A small image VQ-VAE, trained from scratch: encoder depths [4, 4, 4], decoder norm batchnorm.
Rows from block 10 of the encoder, named by matrix and row number. Rows with one number belong to one neuron. Each number is 128 + 24 x the weight over the matrix's rms, rounded and kept within 0 to 255. All counts start at 0.
# gate: MLP gate (encoder.blocks.10.mlp.gate.weight, 1024x384), inputs 256-383
# fc1: MLP up (encoder.blocks.10.mlp.fc1.weight, 1024x384), inputs 256-383
# fc2: MLP down (encoder.blocks.10.mlp.fc2.weight, 384x1024, transposed), outputs 256-383
gate.490 [153 113 160 108 115 142 105 158 129 164 106 155  81 124 111 159 125 132 146 131  74 143 101 107  92 126 113 135 132 121 131 128 138 117 111 141  98 146  92 131 153  86 130 142 133 102 112 136 148 112 180 131  62 140 154 155 157 102 139 104 132 165  87 176 143 160 121 140 129 175 178 168 113 134 133 126 125 114  97  71 100 134  94 117 113  86  89 114 157 123 125  92 166 158 128 140 123 144 170  81 108 144 161 146 131  90 134 137  94 170 115 147 178 118 103 151 146  95 146 151 145 124 139 114 149 142 122 157]
fc1.490 [157 160 163 148 107  95 136 152 126 135 138 156 134 153 129 135 156  98 151 124 150 110 102 135 110 133 127 126 114  98 109 105 124 122 161 133 100 136 116 105 144  80 110 168  97 113 111 142 137 121 139 132  74 149 117 131 117 140 170  84 137 132 103 144 128 108 135 162 123 129 155 166 148 111 107 115  86 139 119 157 105 132  61 124 125 140 138 104 152  59 112 138 119 115 132 172 114 176 139 139 146 143 124 124 170 163 136 134  86 134 138 151 115 172 116  74 118 154 121 132 109  96 121 113 137 106 158 144]
fc2.490 [116 119 142 158 137 118 152 166 140 145 103 143 124 112 143 113 122 106 129 139 101 118 148 104 138 112 103 111 126 158 141 127 136 147 110 139 136 128  88 126 136 101 142 163 101 137 118 146 134 101 148 156  89 120 170 119 152 130  92 111 125 129 122 139 115 140 125 146 136 130 131 155 161 121 105 138 134 122 154 108 111 129 137 118 160 124 134 140 129 111 145 132 145 119 139 133 138 108 165 103  95 150 143 151 149 137 157 131  98 171 156 126 100  99 131 115 147 110 101 166 138 131 103 103 122 147 103 174]
gate.491 [181  92 102 105 157 174 112 111 111 133 143 100 183  98 103 112 184 153 116 106 151 132 129 120  90 115 116 118 135 137 140 142 112 128 114 113 110 128 150 159 149 160 166 121 143 106 137 154 115 112 130 131 111 119 142 153 130 126  97 146 120 105 144 127 161  98 127  86 144  59  96 137 147  91 107 131 141 147 109 103 100 154 155 137 116 111 134 169 105 101  99 155  91  86 135 129 100 129 133 100 106 138 100 117 153 105 138 122 166 126  95 142 117 120 100 126 122  59 125 152 120 134 150 128 123 100 106 123]
fc1.491 [169 129 127 126  83 138  85  88  95 110 108 101 165 119 118  87 171 144 149 139 120 128 123 156  79 100 142 110 112 145 116 136 139 139  99 134 137 164 137 146 153 163 196 110 157 165 209 141 122 109 164 106  96 164 147 139 105 145 149 107 122 125 109 145 151 112 130 128  96 148 171 104  89 151 117 136 102 150 134 127 118  85 116 140 157 152 144 148 131  78 172 133 141 159 156 133 144 121 116  99 125 116 144  92 118 172  76 171 111  86 123 118 137 143 110 135 124 132 102 144 119 113 146 105 111 108 165 153]
fc2.491 [ 93 175 120 129 119 113  86  96 137 102 106 122 113  97 140 139 150 119 131 126 112 143 138  97 125 103 119 145 121 131 147 148 129 150 119 177 168 103 116  95 135 153 131 121 147 145 109 125 126 138 132 113 117 135 136 138 156 129 115 114 120 135 120 107 144 155 116 143 140 152 135 127 110 124  84 135 183 145 128 137 140 122 116 132 138  98 141 121 142 104 126 133 148 154 136 140 137 118 163 130 143 111  86 108 132 127 139 128 104 133 127 155 138 141 123 111 135 124 131 105  92 106 131 120 125 120 123 144]
gate.492 [134 154  92 135 130  96 126 138 165 119  74  97 118 130 105 101 159 158 161 100 138 102 116  62 126 149 127 145  87 157 134 153 125 156 103 127 135 125  75 140 144 170  83 117  91 123 159 111 152  89 108 164 106 125 133 142 107 143 116 129 103 159 158 156 138 128  97 169 172 155 151  89 104 145 122 153 124 101 155 134 112 141 110 124 162 117 117 136  95 152 124 135 132 111 152 163 107 110 130  82 198  82  90 146 183 139 176  92 183 157 143 142 131 104 103 167 138 105 138 128 127 125 188 123 142 163 121 159]
fc1.492 [122 159 175 144 161 122 139 104 123 177  98 158  86  60 102 152 120  94 146 156 116 135 122 191 149 143  84 158 137  89 124  99 130  94 134 165 120 117 136 133 109 122 133 131 139 141 187 160 132 143 141 132 129 124 103 120 131  89 117 137 124 174 116 125 137 146 112 106 110 177 124  50 108 144 154 106 133  91  67 179 145 135 179 119 116 120  92 140 152 131 152 126  98 140 114 129 148 129 121 146 118 123 126 169 121 125  85 144 173 107 153  91 148 141 184 165 115 131  93 162 101 108 104 121 116  85 146 129]
fc2.492 [109 152 111 156 103 161  99 151  82 111 151 111  86 173 117 131 133 165 140 157 177 164  80  80 144 164 135 107 187 160 128 150 109 114  96 157 150 138 124  68 104 158 145 133 178 163 103 148 148 194 135 184  73 108 205 125 159 209 146 137  85  58  50 119 135 126 161 104 156 173  78 189  66  89 108 178 180 136 177 137 109 136 100 105  99 128 153 144 119 122  45 163  88 178 160 154 132 127  15 149 106 148 166 184 162  90  84 112  71 140 137 157 122 141 125 143 121  97 173  91  59 104 103 131 134 145 120  99]
gate.493 [ 81 145 142  89  76 141 116 144 120 142 113 133 153 156  97  95 133 143 140 127 136 160 141  81 123 109  92 127 157 106  88 146 111 140 104 117  94 120 114 118 119 122 129 119 135 161 100 140 150 118 147 136 137 158 155 136 137 167 122 140 153 102 149 147 129  96 104 127 160 118 128 139 108 130 166 118 129 105 140 137 142 142  80 135 160 171  99 132 113 107 114 150 155 124 148 121 149 130  95 115 159 123 114 129 126 131 115  96 155 145 106 166 119 150 121 157 152 138  82 148 121 157 138 129 133 144 111 113]
fc1.493 [149 147 142 149 122 137 102 141 114 123 141 143 151 115 125  89 132 125 122  80 107  90 130 176 126 122 142 125 166 133 117  94 136 121 145 115 160  97 126 106 112 106 116 139  97 163 176 164 111 153  78 109  94 147 133 120 136 171 131  90 145 121 129 130 102 121 123 134 137 137 108 109 110 114 122 126 141 106 163 156 119 130 122 119 155 170 124 129 127 127 160 103 120  83 132 121 167 100 139 140 105 121 150 148 141 117 127  87 136 169 125 123 136 153 133 136 181 157  92 115 149 163 113 144 103  66 142 124]
fc2.493 [ 94 159  95 157 175 154 137 110 166  64 127  93  87 117  93 112 209 129  95 142 127  68 141  44 154 187 116 103 164 161 154 154 100 164  75 138 103 206  87 125 178 163 160  90 139 113 101 102  95 131 148 101 151 107 122 119 107 154  81 151 159 143 120 130 131 157 164 131 173 142 144  73  56 129  91 152 181 207 113 105 132 113 116 125 103  66 143 138  90  90 143  79 143 157 120 103  77 139 142  61 124  98 160 157 142 193 168 114  99 112 142 117 116  57 119 156 154 126 150 129 181  97 110 101 131 167 146  91]
gate.494 [129  81 137 166 150 120 138 124 140 191 105 147 165  91  60 150 106 137 153  99 145 115 120 162 140 127 113 133 138 117 163 147 125  91 116  90 170  75 116 128 146 117 161 113 128 138 155 106 159 100 115 120 121 106 165 131 111 108 147 129 117 147 102 102 109 161  90 138 150 117 162  94 121 111 141  98 136 160 101 145 130 124 135 114 123 136 135 116 106 145 156 107 152 156 105 177 128  95 150 121 114 112 174  93 166 116 105 135 121 133 157  97 129 117  96 193 135 143  93  98 114 154  95 116 154  97 142 152]
fc1.494 [132 122 124 130 158 142 157 110 102 116 113 141 102 106 102 133 126  80 115  95 155  97 202 101 180 107 124 131 169 155 130 133 114 162 117  94 152 137 126 155 131 108 160  98 143 118 159 133 151 104  91 133 135 153  81 127 134 112  91 132 145 166 136 140 110 138 112 156 126 119 130 108 125 105  84 185 120 125 138 110  99 113 165 123 136 177 116 118 126 104 149 157 176  99 110 122 115 154 109 147 116 111 153 145 106 124  91 150 127 120 148  95 113 122 109 168 139  81 102 149  84 136 117 126 137 141 116 142]
fc2.494 [124 139 132 160 122 119  91 136 160 153 164 116 126 104 139 125 109 124 168 169 110 148  93 154 134 121 148 134  92 123 122 128  95  96 132 110 129 122 100 117 120 125 127 158 118  99 134 121 123 137 126 127 131 107 124 165 116 134 164 155 122 145 146 122 128 125 112 136 108 138 133  73  99 129 129 118 120 107 158 140 116 127 149 124 123 140 137 128 131 144 141 108 104 172 119 146 114 127 130 113 146 126 107 103 136 102 149 127 153  98 130 102 104 104 114 105 116 128 141 131 182 119 147 144 124 131 131 150]
gate.495 [100 160 151 138 144 151 134 134  98 168 140 139 127 136 128 124 178 125 134 100  88 116 169 122 118 143 132 120 132 102 150 119 110 132 123 115 114 127 153 132 138 140 104  97  80 152 124 130 128 120 143 147 108 132 149 164  84 155 106 112 100 109 182 132  65 134 135 146 140  74 146 173 130 107 127 134 126 139 162 116 173 140 117 138 125 144 141 113 139  97 130 113  92 106 118 110 133 113 159  94 127 142 116 130 130 144 157 122 129 121 169 139 167 138  90 120 145 149 122 130 125 106 107 129 109  91 140 103]
fc1.495 [ 86 117 105  89 110  86 145 160 116 113 128 108 155  79 149 182 106 126 127 155 166 122 115 119 117 132  91  59  84 149  78 132 136 134 131 119 104 111 121 100 131 148 177 124 125 110 156 121 150 165 151  62 156 125 139 119 182  95 132 102 126 146 130  93  91 102 137 173 133 155  70 131 172 138 114 108 163 155 131 107 146 122  93 144 130 135 132  84 176 160 148 131 118 161  98 127 131 153 108 145 145  83 103 168 133 123 126 110  80 132 139 139 113 138 122 135 150 106 138 140 112 148  60 142 102 128  84 120]
fc2.495 [110 118 116 134 107 135 114 112 135 121 114 122 121 129 134 125 126 128 120 120 137 123 153 129 133 140 146  92 154 115 134 138 128 135 120 134  81 128 129 129 158 131 109 118 119 134 128 137 121 135 128 137 119 127 116 131 128 110 117 115 115 128 153 108 133 108 115 144 134 123 130 118 132 150 136 126 129  90 124 147 129 131 137 141 122 136 124 149 111 134 141 127 120 135 117 128 119 136 115 141 124 120 126 136 125 133 121 137 114 132 146 126 117 118 142 151 139 138 130 134 126 134 115 125 127 117 140 136]
gate.496 [124 121 115 144 150 169  89 109 120 118 177 111 101 120 138 127 120 159 130  77 102 105 105  89  63  55 103  99 125  95 172 139 136 119 110 120 131  84 162  90 143 155 129 152 106 165  92 136 143 112 111  98 150 148 137 165 134 142 136 114 142 131 171 123 129 124 115 117 150 140 106  92 112 120 143 132 111  93 144 154 119 116 119 168 115 126 119 117 108 112 119 116 109 145 132 163 132 141 148 140 107 132 110 140 121 113 131 120 104  92 154 141 171 127 126 125 153 108 130  86 161  82 135 111  89 116 103 147]
fc1.496 [162 147 131 142 145 162 102 113 153 110 143 110 137 170 106  78  86 111 138 115 138 141 154  96  88 138 124 111 103  81 132 126 122  92  95 140 149 153 108 108 142 130 142 117 109 169 118 107 132 136 187 106 130 106 102 110 150 173 148  79 171 142 167 126 136 146 140 115 108 112  66 197 127 160 114 108 108 160 117 167 144 173 181 149 149 146 149 168 172 173 112  89 133 139 153 109 143 161  90  90 115 145  98 153 123 121 124 106 121 128  94 128 148 119 149 115 116 105 125  63 144  86 152 177 139 186 159  92]
fc2.496 [137 115 106 170 113 126 186 118 102 112 119  74 126 201  96 185 149  93 117 107 131 164 158 149 173 150 128 142  76 142 130 149 113 128 157 156 137 150 114 147 107 104 113 125 138 182 146 150  89 136 161 142 149 147 110 164 181 124 129 151 152 136 139 187 133 132 111 147  89 136 108 138 119 109 130 126  85  90 161 117 118 138 134  58 126  75 128  87 108  83 148 121 151  94 102  72 162 182  86 146 149 104 125 120 155  98  99 103 127 141 109  95  86 114 124 102 124 120 116 172  89 158 136 128  90 177 115 163]
gate.497 [125 153 159 109 133 127 124 133 114 107 131 159 105 152  89 163 109 125 115 114 113 150 125 132 128 134 123 160 114 115 147 163 128 126 192 169 146 121 166 172  73 109 134 100 118 215 163 147  91  83 128 147 133  79  81 146 104 116 131 138 130  89 127 135 143 110 107 204 135 140 149 151 150 154 150 135 147 151 126 107 141 137 145 131 153 149 149 181 120 138 128 164 115 113  64 106 122 128 121  85  93 137 136 129 127 146 120  76 114 110 122 110 144 137 157  90 163 144 139 120 130 145 103 118 109 163 107 113]
fc1.497 [104 115 118  75  98 123 145 125 126 167 120 152 146 127 125 159 119 136 123 128 130  81 119 115 102 162 126 133 123 169 133 137  88 110 167 141 152 116 147 123 131 165 138  86 120  72  68 105 171 128 114 140 129 112  89  94 117 158 134 150 108 101 146 134 155 118  88 126 150  94  92 131 137 128 137 147  77 130 139 144 156 143 110 115 133  72  97 131 105 129 122 122 132 159 144 119 138 141 162 114 162  94 124 155 110 146  82 101 143 101 147  96 126 118 105 122 114 115  96 119 140 155  98 135 161 108 140 150]
fc2.497 [129 144 116  90 126 134 121 152 135 110 148 123 127 164 151 130 125 110 155 122 153 176 118 130 122 116 167 167 129 158 139 130 121 113 139  89 166 152 147 117  88 123 113  92 141 158 144 122 117  85 137 139 100 129 112 114 136 141 142 140 141 107 147 122  88 136 149  99 126 125 149 150 120 155 130 129 156 119 134 108 143 125 169 146 133 146 152 127 164 123 124 111 128 143 109 124 133  95 103 183 142 127 111 117 138 102 135 132  87 136 114 116  89 107 134 137 110 154 151  87 116 127 131 140 134 168 122  99]
gate.498 [160  78 119 168 155 114 124 169  97 148 134 130 112 121 130 125 120 145 135  77 103 120 122 117 121 167 175 137 154 103 106 126  76 125 117 119 117 136 142 148 104 153 143 148 152 132 160 137 128 129 128 149 152 135 143 115 121 102  90 116 142 149 159  97  92 110 104 149 110 129 160 133 119  70 147 185  87 137 176 142  97 110 174 113 130 161 151 118 111  76  90  95 118 112  59 142 125 125 120 163  83  90 128 155 159 137  88 131 141 130 148 134 137 116 147 163 140 150 107 145 127 169 126 129 159 134 160 108]
fc1.498 [146 138 166 136 142 105 141 114 147 110 114 121 135 142 116 163 124 117 125 132 107 134 104 113 154 134  88 115 133  85 154 105 107  98 151 103 116 102 113 163 153 103 140  84 117 132 142 129  97 108 148 150 172 156 159 121 106 129 113 103 128 149 139 143 124 108 147 127  88 130 140 141 110 133 122 124 119 178 147 109 154 139 112 126 113  92 138 117 129  93 107 118 145 141 126 102 105 152  83 105 143 127  98 117 100 109 154 137 116 113 122 133 148 122  90 128 159 148 178 147 102 116 156  86  86 116 147  93]
fc2.498 [117 125 127 124 117 133 103 134 112 133 116 126 138 131 140 113 122 115 137 133 137 147 138 155 110 128 146 137 133 109 128 106 142 144 125 141 151 124 118 138 103 137 118 142 112 148 133 116 158 164 107 127 129 140 112 126 141 142 135 123 123 125 111 141 123 135 117 122 132 143 119 127 163 109 126 154 106 122 115 138 125 152 139 121 135 120 126 126 142 131 106 132 105 156 119 158 130 150 126 136 119 119 143 134 137 128 133 131 123 135 150 101 134 130 142 142 128 129 123 132 129 145 112 133 122 119 110 120]
gate.499 [ 92 135 160 155 131 108 101 161  98 136 118 111 147 110 147 130 146 159 118  77 101 148  89 115 122 141 102 123 115  77 137 142 117  96  78 132 141 156  91 139 155  78 127 133 127  85  84 136 101 106 112 174 142 121 141 127 163 121 128 187 137 136 133 172  95 128 122 117 102 107 105 130 142 128 129  86 175 145 134 148 118 153 123  94 126 117 133  83 160  93 137 139  95 124 148 104 122  94 122 133 164 176 126 115 159 106 168 116 100 159 125 108 174 111 109  75 136 105 130 106 154 162 148 125  94 142 107 132]
fc1.499 [ 99 201 139 130 103 149 120 138 106 151 116 143 121 144 128 165 179 141 132 139 173 147 108 109 106 171 179  90 129 131 136 163 116 129 162 128 149 106 166 124  76  77 145 124 158 141 158 142 125 110  83  93 115 152 124 140 122 119 132 112 124 147 135 130 126 108 125 122 124 149 174 123 157  92 131 109 115 116 156 134 106 131 102 113 142  97 155 120 151 170 150  79 125 102 178 136 126 118 186 137 108 120 149 122 101 119  80 112  98 136 148 147 131 128 122 117 143 133 121 104 141  72 149 142 126 117  99 150]
fc2.499 [132 149 124 121 144 129 130 137 129 134 133 128 119 132 136 131 127 140 113 135 132 118 114 123 111 132 118  93 122 133 123 139 123 131 120 125 153 113 131 144 111 120 113 113 139 107 116 107 118 119 110 117 111 155 123 130  99 122 126 130 104 113 135 117 125 105 119 115 119 138 124 119 120 108 136 129 141 122 135 122 121 114 105 134 137 126 127  97 106 150 128 149 127 106 135 145 125 117 129 141 126 149 126 136 129 116 130 125 119 147 149 130 138 149 135 116 134  92 124 127 144 123 108 121 141 118  96 151]
gate.500 [142 120 110 124 111 166 114 132 128 106 105 112 161 148 106 116 144 118 139 144 152  88  62 108 121 150  88 121 102 177 151 147 127 134 121 128 119 117 133 137 136  85  97 144  72 130 103 108 130 117 137 141 147 111 146 147 147 137 120 146 124 148 197 111 129 123 149 106  93 110 156 150 126 140 181 145 123 130 147 101 132 105 147 130  90 121 101 178 111 131 114 126 138 111 101 149  98 151 125  92 126 128 111 156 149 137 147 134 104 154 169 153 149  92 117 134  98 136 113 122 157 133 119 149 123 147 140  87]
fc1.500 [113 136 129  67  85  88 114  80 140 125 118 136 119 125 140  93 147 139 130 121 127 107 168 144 170 131 127 129  91 170 140 139 153 133 132 141 120 114 109 170  95 146 159  65 115 105 169 131 139  87 110 119  85  56 131 158 117  89  76 154  95 160 100 152 130 154 192 152 150 147 127 125 143  95 156 138  85 112 111 120  86  89  90 140 111 152 114 131 146 119 159 159 126 111 120 114  92  73 147 111 119 104 104 148 115  99  89 130 175 134 161 128  84 121 128 146 149 139 138 151 141 118 121 143 165  88  99 163]
fc2.500 [111 157 104 135 160 153 145  67 147 149 122 112 178  72 187 166  86 165  95 160  96  69 115 133  86 187 115 123 132 179 148 146 105 110 129 152 100  64 133 169 128 117 138 202 108  90 161 109 154 128  81 118 160  53  67 115 105  79 219 141  86 106 129 203 128 171  68 123 150  91 160 144 131 186 105 182 148 183 103 105 198 157 163 131 110 148 176 145 139 156  45 100 172 111 149  81  70 161 122 151 119  98 170  63 158 122 171 123 158  65 132 113 120 133 119 212 113 168  64 116 172 140 101 166 192 147 112  66]
gate.501 [138 132 132  99 105 150 155 132 141 107 135 117 130 123 138 158  92 123 208 125 122 143 112 129  94 118 101 116 182 124 171 146 127 127 106 145 156 137 146 137 172 134 137 109 165 153 136 124 131  93 120 124 140 143 112  94 108 103 100 140 122 147 126 115 119 132 102 132  86 156 108 137  85 126 167 135 156 145 124 135  98  94 130  88 129 112  97 145 153 160 125 160 127 117 139 115 145 135 132 144 148 167 125 104 154 108 120 120 145 109 159  77 113 100 113 162 103 107 140 117 120 167 115 117 143  98 129 183]
fc1.501 [164 129 125 127 123 154 151 135 118 108  95 150 124 146 160 146 117 147 161 148 168 130 121 149 113 123  87 117 147 148 130 132 112 133 120 169 129 136 128 113 132 131 105 129 125 163 158 130 183 148  82 119 106 128  92 156 117  93 103 127 122 135 148 147 121 140 152 127 109 123 129 152 162  97 152 161 153 131  96 136 144 119 137 124 111 110 157  92 124  88 143 144  87  86 132 151 107 115 117 109 118  97 154 142 124 154 143  93 171  82 163 102 119 119 125 168 110 169 137 158 108 143 109 145 108 169 154 160]
fc2.501 [139 111 142 134 133 115 119 138 116 122 114 121 143 136 135 109 144 123 144 134 143 133 127 130 111 121 121 131 124 127 119 149 122 141 132 116 100 137 117 130 112 137 144 119 144 127 132 129 141 109 122 131 122 141 149 127 149 130 136 115 154 133 121 132 146 112 143 136 111 122 129 120 129 123 120 135 118 125 126 138 123 137 110 133 131 111 135 110 116 133 123 139 118 109 126 128 121 108 166 111 140 137 139 144 117 125 142 130 133 137 127 140 128 151 127 117 128 124 129 126 130 131 119 102 114 106 137 143]
gate.502 [129 171 117 168  83 130  97 166 133  99 177 114 150 133 140 139  88 146 121 174 163 137 128 140 119 124 106  71 123  99 123 172  91 148 132 103 148 112 102 155 107 102  80 142 111 142 108 109 110 103 113 127 144 161 112 121 137  91 103 130  81 106  54 108 120  96 131 125 121 119  91  88 152 102 108 129 194 159 149 163 103 137 162 124 109 127 170 124  72 111 139  97 117 181 119 114 130 127 141 130 118 140 112 152 117 121 142 114  93 134  91 203 108  77 118 134 114 150 128 145 183  73  89 134 153  96  99 180]
fc1.502 [119 154 150 142 102 128 163 118 124 151 118 137 104 151 138  95 114 100 150 141 127 131 123 144  61  97 150 155 134 125 185  78 140 107 116 160 108 200 135  70 127 117 135 153 145 110  94 129 124 125 125  88 119 135 148 166 124 143 100 120 136  77 176 109 112 141 148 146 159 110 141 124 154 110 125 129 185 102 143 141 180 120 115 145 141 119 114 126 146 126 131 181 129 112 155 173 145 129 129 142 113  90 140  85 168 154 119 136 117 119 141 112 147 107 131  88 139 118 112 179 105 108 117 130 123 135  99 124]
fc2.502 [118 104 136 137 135 145 147 144 114 128 136 128 136 140 145 139 137 132 121 115 151 139 129 152 116 147 155 108 107 100 139 125  99 151 104 132 121 131 114 109 124  99 125 128 138 141 115 143 110 109 118 120 134 148 150 129 120 144 132 133 120 134 135 146 142 126 128 116 145 132 126 119 121 102 128 127 125 126 167 123 149 146 133 125 172 128 115 171 123  90 131 133 111 136 147 125 139 124 147 120 109 159 121 112 104 134 107 144 140 130  95 130 124 141 128 144 146  93 146 112 134 125 110 112 136 134 109 130]
gate.503 [136 123 132 147 112  80 115 142 130 107 143 142 161 144 157 142 114 158 149 115 140  67 144 127 114 112 123 170  99 120 148 128 140 123 152 160 150 147 168  96 146 108 151 125 121 170 130 104 127 132 140 190 161  48  94 164 173 116 168 110  89  94 167 107 133 162 119 131 110 137 114 109 127 165 153 141 117 108 114 140  92 150 141 142 168  93 111 124  79 108 108 133 159 126 165 139 104 140  97 118 112 127 125 132 138 134 141 151 107 172  75 137 112 154 100 122 135 159 156 135 146 157 175 160 120 148  96 129]
fc1.503 [140 138 124 123 154 137 132 110 118 180  92 139 159 108 103  77 140 110 112 114 150 151 186 118 142  87 120 122 142 117 135 146 117 123 142 146 102 101  96 138 134  85 106  99 130 129 153 179 135 132  87 111 111 177 122 114 117 126 137  97 145 134 128 151  73 135 101 105 128 115 144 137 107  99  92 147 128 120 126 121 158 155 113 110 166 133 103 190 173 138 135 161 150 156  80  96 135 124 119 109 127 176 136 135 132 127 115 122 108 144 139 146 119 120 138 135 152 171 132 148 140 125  75 111 140 129 123 115]
fc2.503 [211 125  42 107 148 143 112 135 156 124 123 157 194  90 124 176 115 132 209  98 102 126   8 102  55 127  47 118 112 111 184 173  90 169  63 193 168 116 197  32  55 143 160 181 220 150 166  85 158 192  25  75 107  39 115 153  82  77 215 140  43 218 102 106 135 135 131  55  93 133 143 134  90 135 115  36 105 195 126 100  83  57 159 200  99 155 174 168 131 178 135 191 113  55 113 174 162  89 155 142 178  85  10  85 151  91 176 102 142 160 103 164 124 139 124 184 152 127  78 108  43 146 123 139 111 128 113 211]
gate.504 [113 127 112 125 158  91 157 169 117 128  57  99 146 157 152 145 133 146 152 134 170  97 114 121 136 134 153 137 132 130 136 104 153 111  93 102 132 126  89  90 151  87 128 129 122 144 131 119 102 111 127 130  87 121 120 127  83 155 148 139 160 165 121 118 122 124 120 140 147 136 110 162 141 109 142 101 111 107 150 132 128 116 136  99  79 125 159 121 105 129 139 153 139  95 108 133 146 101 135 155 161 185 118 132 112 128  89 132 170 125 133 147 117 169 131 123 101 107 106 140 118 167 165 111 145 100 144 125]
fc1.504 [ 91 114 123 151 134 134  96 184 106 123 136 159 174 102  97  82 122 154 142 130  94 137 146  82  96  70 134 174 114 116 153 101 124 167  89 121 131 120 142 147 137 135 123  96 119 129 121 164 118 115 114 127 110 103 146 107 112 124  87 119 112 152 143 106 154  82  91 145 120 129 140 168 154 169 130  98 110 145 110 115 138 138 133 147  98  87 118 127 139 125 123 123 108  98 140 110 127 123 113 123 102 145 102 123 129 158 145 142 158 124 172 177 143 115 145 127 137 135 117 121 182 107 164 147 156 150 160 138]
fc2.504 [124 175 129 139 125 114 133 116 154  52 124 180 118 112 135 135  95 119 164 100  78 124 137 130 156 126 124 139 137 135 164 135 119 138 146 109 115 164 168 116 113 135 125 154 139 142 100 132 138 125 142 145 128 107  90 109 194 133 154 159 133  89  83 103 105 147 163 110 119 113 105 132 132 121 156 151 159 133 172 120 131 155 124 148 173 126  96 112 117 125 130 166 184 131 135  85 133 125 129 104 115 144 158 120 120 119 151 133 126 153  90  76  95 126  70 150 110 110 168 136 120 144 116 156 101 154 163 106]
gate.505 [136 124 117 116 119 156 164 116 123 105  99 148 157 103  74 118  99 148 159 138 145  94 147 168 153 104  96 116 155 218 130 125 124 126  92 147 118 146 132 180 158 129 122 164 103 112 142 103 129 114 101 163 107 151 163 140 128 125  75 148 136 110  96 101 110 132 148 113 127 127 124 123 101 104 101 147 103 136 128 150 101 140 112 141 194  96 129 144  97  90 140 132 121 134 125 130 133  78 135 112 101 141 116  88 144 139 130 148 175 185 184 175 158 172 129  78 118 123  78 132  90 138 154 132 172 110 148 144]
fc1.505 [128 141 103 103 104 136  97 124 157 103 122 111 152  85 137 118 153 106 115 103 128 129 100 108 111 109 137 119  90 109 118 170 130 117 144  91 102 129 147 108  76 170 141 137 129 149 133 149 148 150 147 105 148 119 156 122 160 126 137  99 102 183 102 138 155 133 141 139 140 119 132 117 135 135 105 108 133 140 142 174 155 150 132 129 131 143 129 152 126 163 154  65 124 149 145 108 145 113 115 118 108  98 133 118 137 130 132 123 123 132 122 123 131 116 111 116 153 123 117 150 136 114 174 135  90 158 138 162]
fc2.505 [143 103  99 111 134 122 134 108 136 170 138 122 158  94 135 100 159 121 108 148 139 103 145 133 106 114 116  53 142 156 129  78 139 118 140 165 117  97 136 115 149  91 126 203  95 104 142  88 116 103 128 123 125 144 138 164 119  89 109 141 103  89 122 128 104 129 130 113  84 157 109 165 139  98 105 168  81 146 146 164 147  81 141 152 164 135 109 133  84 146 137 110 133 165 119 195 131 143 133 107 156 143  86 171 155 106 127 148 145 113 155 179 149 135 125 109 122 137 155 143  80 124 153 138 164  62 154 139]
gate.506 [114 117 142 155 143 141  96 163 130 127 130 138 146 128  97  96 163 113 130 100 123 146 137 120 118 117 129 110 108 121 105 133 109 146 134 102 125 115 111 106 117  93 141 146 113 113 127 133 130 115 148 156 137 154 120 136 141 175 147 111 136 121 120 137 150 109 129 173 128 145 103 152 153  98 159 136 125 120 178 140 120 121 135 117 101  89 164 132 163  89  90  95 123 132 159 153 162 155 139 119 119 123 128 140 116 139  86 168 128 119 177 151 126 124 112 117 129 137 140 140 119 108 146 117 126 127 107 121]
fc1.506 [140 151 142 122 156 157 138 131 157 109 143 116 154 148 120 123  94 141 110 145 156 132 184 125 133 161 144 101 174 146 121 155 128 119 107  92 138 116 116 145 107 148 124 114 149 152 123 130 127 131 131 112 156 106 117 150 113 177 125 149 128 123 147 112 136 129 131 164 128 135 170 136 113 109 103 166 109 216 108 161 114 149 110 155 111 161 135 108 110 145 164  97 106 100 130 139 154 139 106 139 106  97 125 154 114 161  94  98 128 102 152 142 105 166 124 151 128 127 105 138 143 138 132 136 110 113 155 105]
fc2.506 [151 108 108 103 132 152 137 125  87 133 164 128  85 130 151 148  99 160 149 121 123  97 141 126 154 185 117 119 142 122 115 126 121  90 132 138 109 121 116 146 119 148 131 138 112 106 154 114  96 167 129 160 161 105 107 157 122 128 180 145 170 126 133 101 120 142 146  94 147 124 100 154 112 141 140 146 135 124 144 130 136 148 162 128 119 172 123 164 160 103 110 149  91 165 116 139 114 129 113 112  87  83 143 171 106 114 138  81 143 108 117 138 140 155 165 141 143 151 110 106 126 133 143 145 130 109  95 108]
gate.507 [155 119 111 102 154 131 140 143 138 168 179 173 108 157 133 159  78 146 138 140 133 173 131  76 119 124 157 104 107 111 106 142  93 136 133 109 127 119 119  78 145 159 130 136 148 149  95 125 103 141  74 111 171 158 143 164 108 176 131 123 135 182 140  96 105 186 105  79  87 114 164 133 137 136 145  82 136 166 134 123 181 129 160 126 167 186  96  73 146  91 138 147  74  66 111 122 187 150 159  74 155 160 145 149  94 110  96 136  83 174  96 187 167 157 155 149 146 162 155 114  65 156 128  94 109 112 130  68]
fc1.507 [114 108  81 197 105 170  95 134 146  95 179 123 129 133  49 174 156 160  96 152 115  79 105 141 107 148 162 108 108 148 116 154 159  84 103 107 155 136 128 123 106 125 132 147 169 135 146 121 134 120 122 111 119 166 117 182 139 128  89 143  81 157  66 180 161 123 110 105  77 123  89 113 147 142  99 136 135 114 147 126 107  83 137 115 120 104 144 113 155 130 121 161 134 123 169 146 151 164 152 132 153 141 157 156 117 155 128 148  94  98 138 134 153 163 150 148 122  79  88 141 110  91 105 147 145 136 111 147]
fc2.507 [168  96 148 117  83  92 204 165 156 124 115  63 116 116 150 164 153 186 145 213 124  55 173 180 138 107 228 116  81 160 194 133 167 198 117 128  78 143 109 129 132 104 168 111  36 161 202 203 151 115 127 144 173  89 141 142 107 148 159  87 194  39 168 207 120 169  69 138 136 109  94  15 232 141 150 109  26 118 127 116 121 200 101  85 201 146 130 139 129 144  94  82 150 147 124 146 131 199 133  77  88 124 147 150 118 131 110 233 133  93 123 112  77  92  20 150 100  95 178 139 123 129 121 122 167 162 107 155]